From a checkpoint of a small image classifier.
Model: 2.74M parameters, 24-pixel images, arch inception, norm batchnorm, depths [5, 5, 5].
Training: soap at rate 0.0019, 10000 steps, batches of 128, held-out accuracy 65%.
Data: trained on photos of arthropod specimens (BIOSCAN-5M), 195000 training examples, 6.6 epochs.
Rows from block 9, named by matrix and row number. Each number is 200 + 40 x the weight over its row's rms, rounded and kept within 0 to 999. All counts start at 0. After the name is the row's rms in percent of the matrix's.
# b510: branch 3 first 3x3 conv (model.blocks.9.b5.1.0.weight, 60x30x3x3), inputs 24-29, a 3x3 kernel for each
b510.1,094,191,156,200,151,200,200,200,149,127,200,200,200,200,200,200,200,200,84,122,200,200,200,189,200,155,256,200,200,122,200,200,215,307,200,282,338,201,200,200,200,200,200,200,234,200,200,200,61,200,229,200,200,200,200
b510.2,101,200,200,334,200,166,240,249,200,200,200,163,200,200,200,260,200,167,200,200,200,200,200,200,200,200,264,200,200,200,200,200,200,200,147,200,200,178,200,200,149,200,200,200,200,200,200,198,119,200,200,200,252,200,200
b510.3,083,159,200,200,200,225,200,200,200,200,200,200,200,200,200,200,200,200,200,210,200,109,254,200,200,200,200,200,200,200,200,200,257,200,200,200,200,281,200,174,200,200,115,200,200,175,200,200,200,200,200,200,200,200,66
b510.4,122,264,248,200,246,220,200,250,200,200,280,200,200,264,200,200,200,200,200,200,200,200,200,200,200,298,162,41,200,200,200,200,200,200,294,242,200,200,200,200,200,249,200,200,250,200,200,139,135,200,200,173,259,341,283
b510.5,091,200,200,200,200,200,200,224,200,200,115,200,200,58,200,200,241,167,200,200,182,200,200,200,200,200,200,200,280,200,200,293,200,200,200,200,195,295,200,200,200,200,200,172,200,200,200,200,200,200,200,200,200,200,200
b510.6,097,200,200,200,200,200,200,200,200,236,200,200,200,220,200,200,200,200,200,126,200,200,107,200,200,153,247,200,200,200,200,200,200,200,200,200,200,200,200,200,119,267,200,139,243,200,200,200,94,200,200,266,200,200,264
b510.7,086,130,200,200,200,200,200,200,200,200,200,322,200,193,200,200,200,200,200,200,172,200,200,200,200,200,200,200,200,200,200,313,200,200,282,200,200,200,200,213,200,200,200,200,200,200,200,200,200,200,209,200,200,200,266
b510.8,102,200,213,200,200,200,182,200,200,200,200,284,200,200,200,200,200,200,200,195,257,221,200,200,200,116,126,164,138,200,259,200,200,250,141,200,91,127,200,200,200,200,151,96,69,105,200,200,200,200,200,200,200,200,200
b510.9,084,252,200,200,262,268,200,175,228,336,253,200,139,360,200,200,282,200,200,218,193,200,201,194,200,200,200,200,200,307,298,163,200,272,156,200,200,224,198,200,229,200,200,200,121,200,200,200,200,200,200,200,200,200,200
b510.10,115,126,161,174,163,159,200,200,200,200,200,168,200,200,171,200,200,200,200,253,200,136,200,200,200,200,193,126,200,200,200,200,231,161,200,200,175,253,200,149,192,149,200,200,133,200,200,200,200,138,200,200,200,200,200
b510.11,129,237,313,390,219,219,307,249,230,230,113,200,280,143,200,200,200,200,200,200,200,196,152,200,250,112,200,192,155,138,126,187,155,200,200,194,200,200,200,200,200,200,262,147,200,200,152,200,200,200,200,200,200,200,200
b510.12,121,121,173,200,93,200,200,102,126,130,200,200,167,308,143,200,200,138,145,200,200,200,200,161,200,200,200,149,200,221,200,200,200,200,200,200,200,200,200,200,211,106,64,200,200,170,200,200,200,200,200,111,200,200,200
b510.13,108,167,239,200,200,200,291,145,200,294,110,172,142,200,200,281,200,200,285,200,200,200,200,200,200,275,200,200,200,200,200,200,200,200,231,200,200,200,200,200,200,174,200,281,228,200,239,156,200,200,148,200,200,200,200
b510.14,094,200,200,200,200,200,200,200,200,170,189,200,200,215,216,200,200,200,122,200,200,200,153,136,281,138,200,282,287,200,200,266,200,179,200,200,200,92,200,200,169,200,331,145,200,303,200,200,200,200,124,178,200,200,200
b510.15,090,200,200,200,200,200,200,200,200,200,200,200,200,146,200,200,160,200,200,200,204,216,200,200,262,200,171,200,200,200,200,200,200,200,200,200,200,200,335,329,200,200,200,200,153,154,153,200,300,200,200,200,200,105,126
b510.16,108,200,200,200,150,199,200,142,153,200,276,296,206,200,200,200,200,200,200,200,200,200,200,200,200,200,282,200,203,157,200,200,253,230,200,200,200,200,200,200,351,200,200,200,200,200,200,276,200,268,266,200,273,251,200
b510.17,100,200,200,160,200,200,200,188,200,200,200,248,200,145,255,200,200,200,200,179,200,200,200,200,200,159,200,200,99,200,200,200,93,200,244,200,168,200,200,200,200,200,200,200,123,200,200,200,149,200,200,200,200,200,200
b510.18,084,236,200,200,168,218,200,80,122,200,200,200,200,200,200,73,200,200,200,200,172,200,200,200,92,200,200,152,200,200,200,281,287,200,115,264,200,97,200,200,200,260,200,200,200,200,200,200,200,200,200,200,141,134,200
b510.19,096,200,200,200,200,200,243,200,200,200,200,200,200,200,200,200,200,200,200,287,200,150,270,200,200,243,210,200,200,200,200,200,200,200,200,293,268,200,200,200,200,226,193,233,235,200,288,200,268,200,200,200,200,200,200
b510.20,116,365,275,200,330,302,200,289,292,200,249,245,200,298,223,200,200,200,200,200,200,206,200,200,174,200,200,200,200,142,200,200,200,200,200,200,200,250,200,200,200,235,200,200,200,200,200,200,215,200,164,200,200,200,200
b510.21,098,279,200,200,323,331,200,200,200,224,116,200,200,274,200,200,267,200,200,200,200,200,203,286,200,200,288,200,172,200,200,200,241,200,200,200,200,200,235,200,200,339,200,200,200,200,154,200,200,200,200,335,200,200,264
b510.22,102,200,275,200,200,200,200,200,200,199,200,200,200,200,259,200,266,200,200,200,200,200,200,200,200,187,200,200,200,200,200,271,281,200,200,200,200,200,200,200,200,200,200,200,200,200,115,65,84,200,109,200,168,173,118
b510.23,099,200,200,157,200,244,200,200,200,200,67,185,200,200,257,200,177,200,200,237,200,200,200,200,200,200,200,200,200,200,200,158,200,200,200,200,242,200,200,200,152,200,200,200,200,200,200,200,200,200,161,200,200,200,200
b510.24,078,200,200,186,200,200,200,200,200,200,200,200,200,200,231,200,200,353,200,200,107,200,200,180,200,200,200,200,292,200,200,273,200,200,200,200,200,200,58,200,200,159,200,200,200,200,200,200,200,200,168,200,200,168,200
b510.25,101,153,200,188,187,200,200,200,200,281,281,200,227,200,200,297,200,200,200,200,245,227,200,200,204,200,200,200,286,346,276,200,259,317,200,200,195,200,200,200,200,240,200,233,200,200,200,200,200,52,20,200,200,200,118
b510.26,090,200,200,200,200,200,200,109,200,200,200,178,200,200,259,200,200,219,200,264,200,200,287,200,200,277,200,200,200,200,200,200,200,122,200,200,132,200,200,200,331,200,200,338,200,200,200,200,200,200,200,200,258,200,200
b510.27,118,115,109,143,124,149,200,115,139,200,228,219,200,208,250,200,200,200,200,54,200,200,200,200,200,115,297,214,150,200,200,205,200,200,200,216,200,45,134,200,200,262,200,200,297,200,200,200,200,112,200,229,130,200,324
b510.28,091,139,200,200,200,229,176,200,200,200,200,200,200,200,200,200,200,200,200,200,200,156,200,198,226,106,208,200,200,200,200,221,200,200,200,200,200,200,200,200,200,200,200,82,200,200,200,200,127,200,200,200,200,200,200
b510.29,108,200,200,289,200,200,200,200,200,226,186,200,200,38,200,200,200,140,200,200,200,200,200,194,145,156,200,154,245,200,200,200,291,200,200,200,200,272,200,195,258,200,210,200,200,200,265,200,138,320,288,200,279,281,200
b510.30,089,200,200,281,148,200,200,200,200,150,93,182,200,119,200,304,200,295,200,200,200,200,200,200,200,200,200,316,200,200,200,200,200,200,200,200,200,200,200,200,200,200,200,200,200,200,209,287,200,260,200,200,200,200,200
b510.31,100,200,200,200,200,200,200,315,200,200,200,200,200,200,200,200,200,200,288,200,197,200,179,200,200,200,200,200,200,200,200,223,264,200,200,295,200,200,220,200,200,200,200,200,200,200,199,259,334,247,342,213,200,200,200
b510.32,092,200,125,193,200,205,200,200,262,259,107,200,200,200,200,200,200,200,121,124,200,200,162,86,139,200,200,200,200,200,200,298,200,200,200,200,200,135,155,291,142,137,200,200,200,200,200,200,200,200,200,200,200,200,200
b510.33,096,200,234,305,200,200,200,179,179,228,143,200,200,138,200,200,200,200,200,200,200,200,200,200,200,200,200,200,200,200,155,200,200,200,200,200,271,271,200,273,133,200,200,103,200,200,200,229,200,221,200,184,127,200,144
b510.34,087,200,200,200,200,200,200,200,200,200,124,105,200,200,200,200,200,200,200,99,153,200,52,200,245,200,200,200,200,200,200,200,233,212,200,274,279,131,138,150,200,200,200,200,200,200,200,200,200,200,200,200,200,147,146
b510.35,123,209,200,200,200,217,200,157,200,200,110,100,217,200,220,200,167,129,124,200,120,200,200,200,200,249,200,200,200,200,180,200,161,177,200,200,200,110,200,200,200,200,200,258,200,200,200,200,200,200,200,200,200,151,66
b510.36,092,200,200,200,200,200,200,132,200,200,200,200,104,200,200,200,200,167,200,200,342,200,200,318,221,124,200,200,200,200,200,200,200,200,200,200,200,200,279,248,200,200,200,200,164,200,200,200,246,200,200,200,161,200,151
b510.37,095,200,200,200,200,200,200,200,331,200,251,200,200,230,200,200,349,374,292,72,200,200,173,200,200,200,200,200,200,200,200,200,200,200,200,200,149,79,200,200,200,200,200,200,200,200,200,200,200,200,200,200,200,214,200
b510.38,123,266,200,265,200,296,282,200,283,327,207,200,149,197,200,191,200,200,171,109,124,120,200,120,151,200,200,200,200,200,134,200,200,103,200,200,144,200,103,200,200,200,200,176,200,200,200,200,200,200,200,207,200,200,200
b510.39,112,200,200,200,168,226,200,200,200,232,175,200,296,196,334,325,200,227,232,173,153,154,200,200,200,200,216,200,200,200,206,200,200,200,200,200,200,164,200,200,200,200,200,200,200,200,200,200,181,200,185,172,143,200,200
b510.40,112,200,200,200,200,200,200,200,200,200,239,200,200,200,200,144,200,98,122,200,200,200,200,200,200,200,138,193,200,200,200,200,200,200,200,200,200,117,200,200,193,200,200,196,200,200,200,200,275,200,200,200,200,200,200
b510.41,132,200,200,200,141,200,200,162,155,134,217,200,262,200,120,200,97,109,200,200,200,199,200,200,156,214,200,146,200,200,200,232,200,200,294,287,200,200,200,200,200,200,200,200,141,181,200,200,200,200,271,200,200,200,200
b510.42,099,109,200,200,200,200,106,115,135,71,357,254,200,200,163,122,200,170,200,200,200,200,200,200,143,200,200,118,200,200,200,200,200,240,200,200,200,200,200,200,233,200,200,192,123,83,200,200,123,200,235,200,200,200,200
b510.43,119,200,200,200,268,200,200,309,200,200,200,232,200,281,352,200,320,295,200,200,200,200,200,168,200,154,200,200,288,200,200,200,200,200,200,126,200,200,200,200,200,147,200,127,200,230,200,200,200,200,200,200,200,158,127
b510.44,101,200,295,200,200,200,244,176,200,175,286,304,200,252,282,200,200,200,200,200,200,174,200,200,200,95,135,200,200,200,200,200,200,200,200,200,200,200,200,180,200,200,200,200,200,200,200,200,200,282,200,200,200,200,200
b510.45,089,122,161,140,200,200,200,197,200,200,205,128,200,200,200,200,200,200,190,200,200,189,200,200,200,200,200,200,327,317,200,200,200,200,200,200,200,259,200,104,200,102,200,200,200,200,344,308,216,200,200,200,200,200,200
b510.46,091,200,155,62,287,200,200,281,257,231,200,200,200,200,200,200,200,200,200,200,200,200,200,200,200,200,200,200,302,342,356,200,180,233,200,200,200,200,200,200,200,200,200,200,200,200,200,147,200,200,200,200,200,200,200
b510.47,086,200,277,200,200,200,200,151,200,281,200,298,200,200,200,200,200,339,200,200,200,213,158,182,200,134,200,200,200,339,367,200,267,252,200,200,200,200,240,286,164,226,200,163,200,200,200,200,200,200,200,200,253,200,200
b510.48,096,200,200,200,143,151,200,160,176,200,200,118,200,200,200,348,129,183,200,200,200,150,200,200,200,200,159,200,133,200,176,200,200,200,262,296,200,167,200,200,200,200,171,200,200,200,200,78,200,200,200,200,200,200,200
b510.49,106,263,200,301,200,200,200,200,200,200,263,200,210,200,200,200,176,200,200,269,200,200,200,200,200,173,200,200,200,200,200,286,283,200,200,200,200,283,200,200,200,247,200,200,200,200,200,200,200,200,200,200,200,70,200
b510.50,091,200,117,200,118,111,200,200,200,200,148,200,180,200,200,155,200,200,200,77,200,200,200,270,200,147,200,200,200,200,200,200,200,310,155,200,267,200,200,200,200,266,200,126,131,200,200,238,286,200,235,200,200,200,200
b510.51,091,200,200,69,200,200,200,200,200,200,200,200,174,200,200,200,200,200,101,200,200,200,200,79,200,200,112,200,200,200,172,254,212,200,200,200,200,200,200,200,200,200,200,200,112,200,74,200,200,200,139,200,200,243,200
b510.52,082,316,200,133,285,200,200,200,200,200,139,200,200,214,200,200,181,200,126,326,200,200,200,232,200,200,200,200,200,200,350,200,200,200,188,200,200,200,200,200,200,200,200,200,200,200,258,403,329,200,200,200,200,200,200
b510.53,094,170,137,125,200,139,123,200,200,200,200,200,200,157,200,200,200,200,200,200,200,295,200,200,200,200,200,200,200,276,347,200,265,265,200,200,200,195,259,200,200,200,200,200,200,200,200,159,200,200,115,200,221,212,200
b510.54,105,200,200,200,200,200,200,200,200,200,200,212,200,177,339,200,200,200,200,200,200,200,200,200,266,149,200,200,200,200,200,200,200,200,256,200,200,200,200,200,177,200,200,200,200,200,200,200,200,125,200,200,200,200,200
b510.55,080,200,200,200,200,200,177,200,200,200,200,267,200,200,200,200,200,200,200,200,200,200,200,227,200,200,200,200,200,200,200,200,316,263,200,281,243,200,200,200,200,229,200,200,200,200,200,200,200,200,248,200,192,200,200
b510.56,081,200,200,200,240,200,200,200,200,200,200,200,200,200,200,200,200,200,140,200,200,200,200,200,200,200,271,288,328,338,200,200,200,200,200,200,200,200,165,200,129,200,200,200,200,280,132,111,200,68,200,263,200,200,404
b510.57,095,166,200,67,200,200,99,263,200,200,200,200,200,77,200,200,200,200,112,200,200,200,169,200,194,188,251,200,156,200,200,173,200,200,104,200,276,192,132,97,200,105,200,200,241,209,200,200,200,200,177,200,200,200,278
b510.58,116,147,200,200,112,200,200,200,129,200,200,200,200,200,200,200,175,180,143,200,269,200,200,200,200,233,200,200,200,200,200,200,153,183,200,200,200,200,220,200,200,168,200,200,200,200,167,160,200,200,200,200,200,200,200