A small image classifier, trained from scratch.
Model: 2.74M parameters, 24-pixel images, norm batchnorm, activation mish, depths [5, 5, 5], widths [160, 240, 352].
Training: soap at rate 0.0019, 10000 steps, batches of 128, held-out accuracy 65%.
Data: 195000 training examples, 6.6 epochs.
Rows from block 12 of a small image classifier, named by matrix and row number. Rows with one number belong to one channel. Each number is 128 + 24 x the weight over its row's rms, rounded and kept within 0 to 255. All counts start at 0. Numbers have three digits each.
After each channel's rows are labels from the 100 images, of 14976, where the channel reaches its highest value: "strongest on" is what is common among them. Only what is clearly more common there than usual is listed. The data: photos of arthropod specimens (BIOSCAN-5M). In brackets: how many of the 100, against the usual share in percent.
# r30: branch 2 reduce pointwise conv (model.blocks.12.r3.0.weight, 88x352x1x1), inputs 71-141
# b30: branch 2 3x3 conv (model.blocks.12.b3.0.weight, 132x88x3x3, transposed, each kernel summed), outputs 66-131

r30.65:128128128048128128058128128148198128171128128146128128128128128128128128128202128128128128128128128128128128071128128128128128128128128128090128092128128128128128128128080128128073095058128128128128128197128128077
b30.65:128128104121128171120094138112126116110101106141128086128106128128111119123183195169128107188127128119110117103133169151127114128138128172110130118098075141116114094087088063129109121101098114128111
strongest on: order Hymenoptera (48 vs 20.5)

r30.41:128128128207128128075128069225128037128128128128103128128128108128128128128128128128128128128128128128128128128128128128128128109128128163128128128128128128128095094128128116128128128128128060128128128159128128128
b30.41:126115125114082137128128112114128098095128102128089011109128120105115128101128129106139106206121128128111128069117125130128128128150177128120128128114093118128096128128128043126137079115117116142120
strongest on: order Hemiptera (46 vs 11.3); family Aleyrodidae (28 vs 1.1)

r30.17:128128128128135128128128128128189120191128128128128128128185128128128128128128199128108128128128128170128128181128135128128097128128128128063128128143128128128128128128128128161024128128128145128128128128060128128
b30.17:128079102124128123122128128127024109114137135128128109122097122064122128110116080133101110127128089111139135198128113113135109139128083128054141066128113128128128102122143138107128063125110127142128
strongest on: order Hymenoptera (83 vs 20.5); family Figitidae (33 vs 1.3)

r30.42:128168128128128128081128128128128075128128128146054128211128128128128130080128128128128128228099128128128128128169128128075088128128128128139128173128128128112128128159128128243128128128128128128128128084128182128
b30.42:126107189132104121136112184128128139128107148119128128123128128188071128128141132125112128128102130110128146130128119114175128137126136124164125128243122136123128112120133112166151124129129128089113
strongest on: order Coleoptera (40 vs 16.8)

r30.61:128128128140254160128128128128128128128104128070128128128128128128128128128128128128128128117128128128128128128128128128128128128128199128128027128128128128128128128128128128128128128128128160128128128128128128128
b30.61:086112128123119104092109113121149128121127128128119066128120087106096119115121124113128124167128128102128177126127101105128100150115128133102145119128105110133204114102128128128122118147128119124156
strongest on: order Hymenoptera (68 vs 20.5)

r30.34:128128140128151128128085128128188197128128128128128128128099115086128128128128128128128114128128128128128119230128128089128128128071128128130128128128143128128128118128128128128206128101128128092093128128128088128
b30.34:128141126128128128143151121128117140130123171084065125077132128065100103067128129117128121171127128122122120151129118142124128128136082120116120102132128127078128131152128128130128134134147126139128
strongest on: family Drosophilidae (32 vs 1.3)

r30.5:128128128135128128128191128128128128128128128112166128128172120128217128128128158142124128128128128128154089181128128171105201128128128128232128128127119176119133128169128075144128146128128128202152182128113128128
b30.5:128134126110126134102139092135183037110123124147083131143135110137135130110110078136128146128126130114105128095130111129126156146057128137125114112086140133135053168111128161116085130114118122120128
strongest on: order Coleoptera (39 vs 16.8)

r30.64:128128128181128128128128128111128074180128128103089128128135128128128128177128128128128128199128128128128128154128152128128128128128128128128055117128128128128128128128128128128219128128128128128128128140128200128
b30.64:067084145102135113132115126103143130161132137122130095128134128115122136130043091105133140202146112156128137123090125113090101125091128110128107015113161132149135110117144133103128134117138111179099
strongest on: order Hymenoptera (80 vs 20.5)

r30.55:128128084128128128128128128128128114128128128128128175128128128164128128128128228128128128150128128128128113107128128124128128128128128108128117128128128128120134213128163183128128128128128128128163128135128128128
b30.55:128111159067128127119128128133092071138123084115136128128128128168128125128114097135128128128108137122101128080128123128128122121128128125097115128058145123126105130128122060138128108135129128124117
strongest on: order Lepidoptera (32 vs 7.3)

r30.15:162128128104128128128255061128199189140128128128128203200128103128128128128128128128068104143178146128079128149128128128114128144128128133128128128122126128144128128128128128139128102128128128101128128128128147128
b30.15:116128151114115194114128072131128112138125122119084122128128115126111128136112066120147146133119175115141169128150190119116128135132118121152108174143143147128154132127127123121090143136137117128138
strongest on: order Coleoptera (57 vs 16.8)

r30.75:150155128128155180239128157128128128120128086128160128128128167175128128128190128128128128128147128210128139128128128128128128076128180128128128128128128128128128128128128128153128180128128128128128108153128128128
b30.75:130128131120118128117144155107128128122154128135128128184122109142171122128102127128209114094212116131117127118107131119117171135135128190146122128108128119151158109103128128046103140126137116090119
strongest on: order Coleoptera (54 vs 16.8); family Throscidae (39 vs 0.8)

r30.27:128125128191169128088118128147174113129074128128128159164112198128128128128117131128128128128128149128090128128128063128128128160128180109128128144151106128109128128128128128128105078128128070128128128069128128128
b30.27:128129128108112134128152096120098128141077106128117136124079110109131136099128119115128128095138127130116209111128147125128105119142098083125118140137128123137128140131119133184060159163156113107102
strongest on: order Coleoptera (39 vs 16.8); order Lepidoptera (34 vs 7.3)

r30.6:118128128090138103166128128128128148128142112128128128163128128128128128128128134181146128128128116128115128128128128128128128128128128130128128128090128150106051128177128128128106128103128128128128128138128128128
b30.6:120125168150111113117132105128128144136108141035128138133128114134131107128130145128123086128052122142114185102090105128128128099128130128191133133128128118192110105127090132158125120117128125128128
strongest on: order Coleoptera (42 vs 16.8)

r30.49:128128128239128128096128096128227062175128128128083128070128128128128128128128128128128128128128128128128128190128128128128128091128128038128128128128128128128181128128128128128128128128128128128128128128128128128
b30.49:128128134128094126135157144136060126128108062090069131040115119119128157069137132142139130120146115134129136128138137126147142125138060117128133127127128119151093140140118126127128143128128138107129
strongest on: order Hemiptera (51 vs 11.3); family Aleyrodidae (34 vs 1.1)

r30.67:128128137128189128128088128128177128128128128102143128172128128128128128128128128128128128128232128077128128128128145194128128112134128128128128128128162128128117128128128128128128128110128128128159128108128128128
b30.67:128128113123128137103123148139128118127128045099083131036081125120128140104129145127125126121164105128139130132142125112120137128129052128143128132060128129136107121134125128128124136129122128139132
strongest on: order Hemiptera (44 vs 11.3)

r30.44:128128128128128119128112146128128128128128087165128128156128128128128128128128128221128128147128128128128128128198128128128128128128128128128164128102179128128117128128135128128128086128128128128128128097253151081
b30.44:128128128122128132124128215127128073117146123121139145053101110155128137123128130111131117146185118128128126128134118128128141124105138128141120128171178121128135125128128128117144126120128130128126
strongest on: order Hemiptera (29 vs 11.3)

r30.29:160163128169110225128157128060128128168058088128128085128156145191128108128128128128128128128128128033105193128165128128128128128111128128128091128128111128128128128128128128128128128092128128128128128138137128128
b30.29:119111128130141113128105145134133128151164128128128128128128128134123137147132073137125131127089124130130160156123123116128083159128124128128128133230128120136128137115099128138118124136136147129124
strongest on: order Lepidoptera (29 vs 7.3)

r30.32:128155128128061090147189128093128139086154128128128128128072189128128180128128128128128128151128151128081128186162128093128128128128194128143194128128192128128128128128128128128213128128137128123128128117128128128
b30.32:103128132126129127124119135116132112120127128151162113155128098199119116152039128131143111128199129134123110117109131124114140150079129184137118125124134130150131042128128128076090129128126103118096
strongest on: order Coleoptera (55 vs 16.8); family Throscidae (35 vs 0.8)

r30.68:128128128159128128128128128176128128128128128117128128127174128135128128128128128128128128128128128128174128128128128128154148058128233128128128128079128128088128128128128128128128157128128128128128128128128095128
b30.68:120105118115128128133105146114113112070131128130128116128106128156115117134128148118177162143128115128101130013127083109105103128128161140121128128130097114128118106118128104128082122115107121120108
strongest on: order Coleoptera (44 vs 16.8)

r30.31:128196131128177124128128128225128128128128202128128128128128128128128128128128128128128128128128085128177098128145128128128128128119167153073075128128068128065128128128128128128054188128128128128128128128090120128
b30.31:088125117128017169117185100128130143128128085128121102124097111110118142128134151104147127128128120087069163109151153130124128128213222156118128128128094137135116128139123079128179119128128128102126
strongest on: class Arachnida (26 vs 4)

r30.0:128128162128092128128128086128179128161128128128167128128128073117128128087128128128128128128128108128128128128128164128128128128128128146128128128128064128128139128128128117128128128128128137128104136132158128128
b30.0:128121115116130128128126134128023131121103136117128133120139128128153128100176160108150122131128118142107120166120123144128118104135070125067149101128081127128132156069128103095087162136126128145128
strongest on: order Hymenoptera (60 vs 20.5)

r30.20:128128146128070128128128037128209128138128128041101128128128115128089187153128052128128108128155128128128128147168128103128128066136128095099128128128128128131128095075128128146192128128128078128136125128150160117
b30.20:069128146128128128136128163128128149130128132011084138096128151140128123132162110111168128151140130131118128125093124125126138122117118100152123123162152090134110119124168115073128151127128130158105
strongest on: order Coleoptera (58 vs 16.8)

r30.22:128128128128189128176128101128128209128159128128171155128128206196128128128128169128128128128152128128128119128137128128093128128128146128092128128075128128128128128165128128139128128102128128128128128128095128128
b30.22:194128125127128128128129128128128187128140128108139128149127136130127144128120124130128120128136128130120128118131132106125154139128135128187128128104164156142128147145095114140113129128102115128121
strongest on: order Diptera (76 vs 30.6)

r30.25:128128169171128128175128128083128128128128210128128128128080177128128147128128128090128128128128128128113128113128098113128128128128128137128128183128128128128128161128128128149128113128128128128097104128135128128
b30.25:126128197118124105120109161090139091137122145128117127137148137132113112133128000111114135120117134133162138128090107128128128126062119116114090128126145129121085069114192128123128113127128125128134
strongest on: order Coleoptera (37 vs 16.8)

r30.24:128128087128158197128128128128128128139128128108128128128128138128107128163128105128128128128163128128141128128172128128128095128164128128128119128128128128128128128128129128128128128128128128128128128128128128128
b30.24:128111131098131084117078157087128123128128157128128106128116128102120122128082113125128141160128100100128216124118143116128060136110102128132127112119128112147165105061128128130128131116128118131128
strongest on: order Hymenoptera (52 vs 20.5)

r30.36:128128128128113163128106128143128128128128128128128128128074128128128159128105128128102128159160142128128128128128128128128149186128188128128175128128128128128128128128128153128065128177162128134130128215197128128
b30.36:109128140106128122144128152116121128139128128121116090105172115124128121094128094128163104207138125128104096125116128135115130128125107141128124132131119128128128105143198117119128117118115124161128
strongest on: order Coleoptera (81 vs 16.8); family Throscidae (65 vs 0.8)

r30.10:128162118126128128128128128091128128128192128077128128128106150128128128252075207128089128128086128128128128128128128128128116128128144059100128141128128128128128128128128212128128128128128128128128128128128128128
b30.10:122128128139137122094127128117210137105128128148105128177130093129114110137128096133105128128128128139148073165096106128111129110121122128116106057168105101128119128143128142128127132128173137124124
strongest on: order Hymenoptera (48 vs 20.5)

r30.46:128128087128128128128128152151128128128128104159128128144136068147143087081149128128128128128120159128128137128128068128128128082134128128128138200151128128128234069128128118128090128194131140194128101110076152128
b30.46:128096126084127116128088157107130122106130126128125120143148171123128124134107117104128121120128128145130128090128112116131075063101128131096106136135128141128148149109128128065121128124111120135120
strongest on: order Coleoptera (38 vs 16.8)

r30.51:128128128205128159128128128128189128128128128072128186128074128128128128128128137055128128128146161158099155169156141093129128128133128070128139153084131128128128128128130214196147128128174128133133128128112165128
b30.51:088128123115128124138128117118128125147128132124089128122139108056160130128091091138149134059138121167133178128148107128148126128080128127122122128108128114156128134127113128114128149128112112152128
strongest on: order Coleoptera (41 vs 16.8)

r30.16:128128128128066122128175128128128125128128128128128128128124128128128128128128126128128150128128178166128128128128128128128128128128172128128128128128128128128128128128187128128199128128128128128128128128248128128
b30.16:173134110168124129112132184140128049128175101170134128112090131155111120131128133141137128086200128092120082146123120126124159130102126116135168118140142138034128128128144128128107122129128148128128
strongest on: order Diptera (63 vs 30.6)

r30.69:128149128128128128128128176128128081072128128128128128128133128163128128128128110128128128128128104128128128128116128128128050128128128083128073128128128128128128128128128128128128127128128128091128128128128128085
b30.69:138132120189138131128141157128128160132147106160100128135128128117114128102134128128117128087127128128104132172128128128098124128155122128127128110142101128134128128121057145136128110118136155075131
strongest on: order Psocodea (27 vs 3.7)

r30.76:128128128219128128039166128128128046128170184128128128128101150119128128168169128128128128128128183128128128166102128128117128128128128123128124128128128128128128128128128168126190128128189128128128128128128077096
b30.76:061133146133126125149138162139107134133091105128091124128197117119128127151120096125128126048106123168139217130128131135128127148131123079118115120120128120168076156113132135132113171132154130100136
strongest on: order Lepidoptera (54 vs 7.3)

r30.3:128128193180128209202128128128170128128128128128128128128128161128128128128128128128128095128128128128146128128128128128128128128171128098128128128128128153128128178128128128225128128128128128128128128128149166061
b30.3:087128124128121128091143131141141125139159128100124128128116121107111113090143123110185125060128141136135128115083119073128131138107100089170128130126163118165125127131130128128134124125130109138120
strongest on: order Coleoptera (40 vs 16.8); order Lepidoptera (33 vs 7.3)

r30.58:128128099177113128128128128128165128093128128128136129128128128162128128128128128093128201163164128081128128128181128128128128128128128128105128128128185128128128128128128128128142128142128128128205175125208128128
b30.58:137140138128128117132152205170116069127128030176115143128121116127105128128133149128128139075154098153162128125136160148122138145128118128111123128094132132128078159122068131084128156128128129128145
strongest on: order Lepidoptera (36 vs 7.3); order Hemiptera (29 vs 11.3)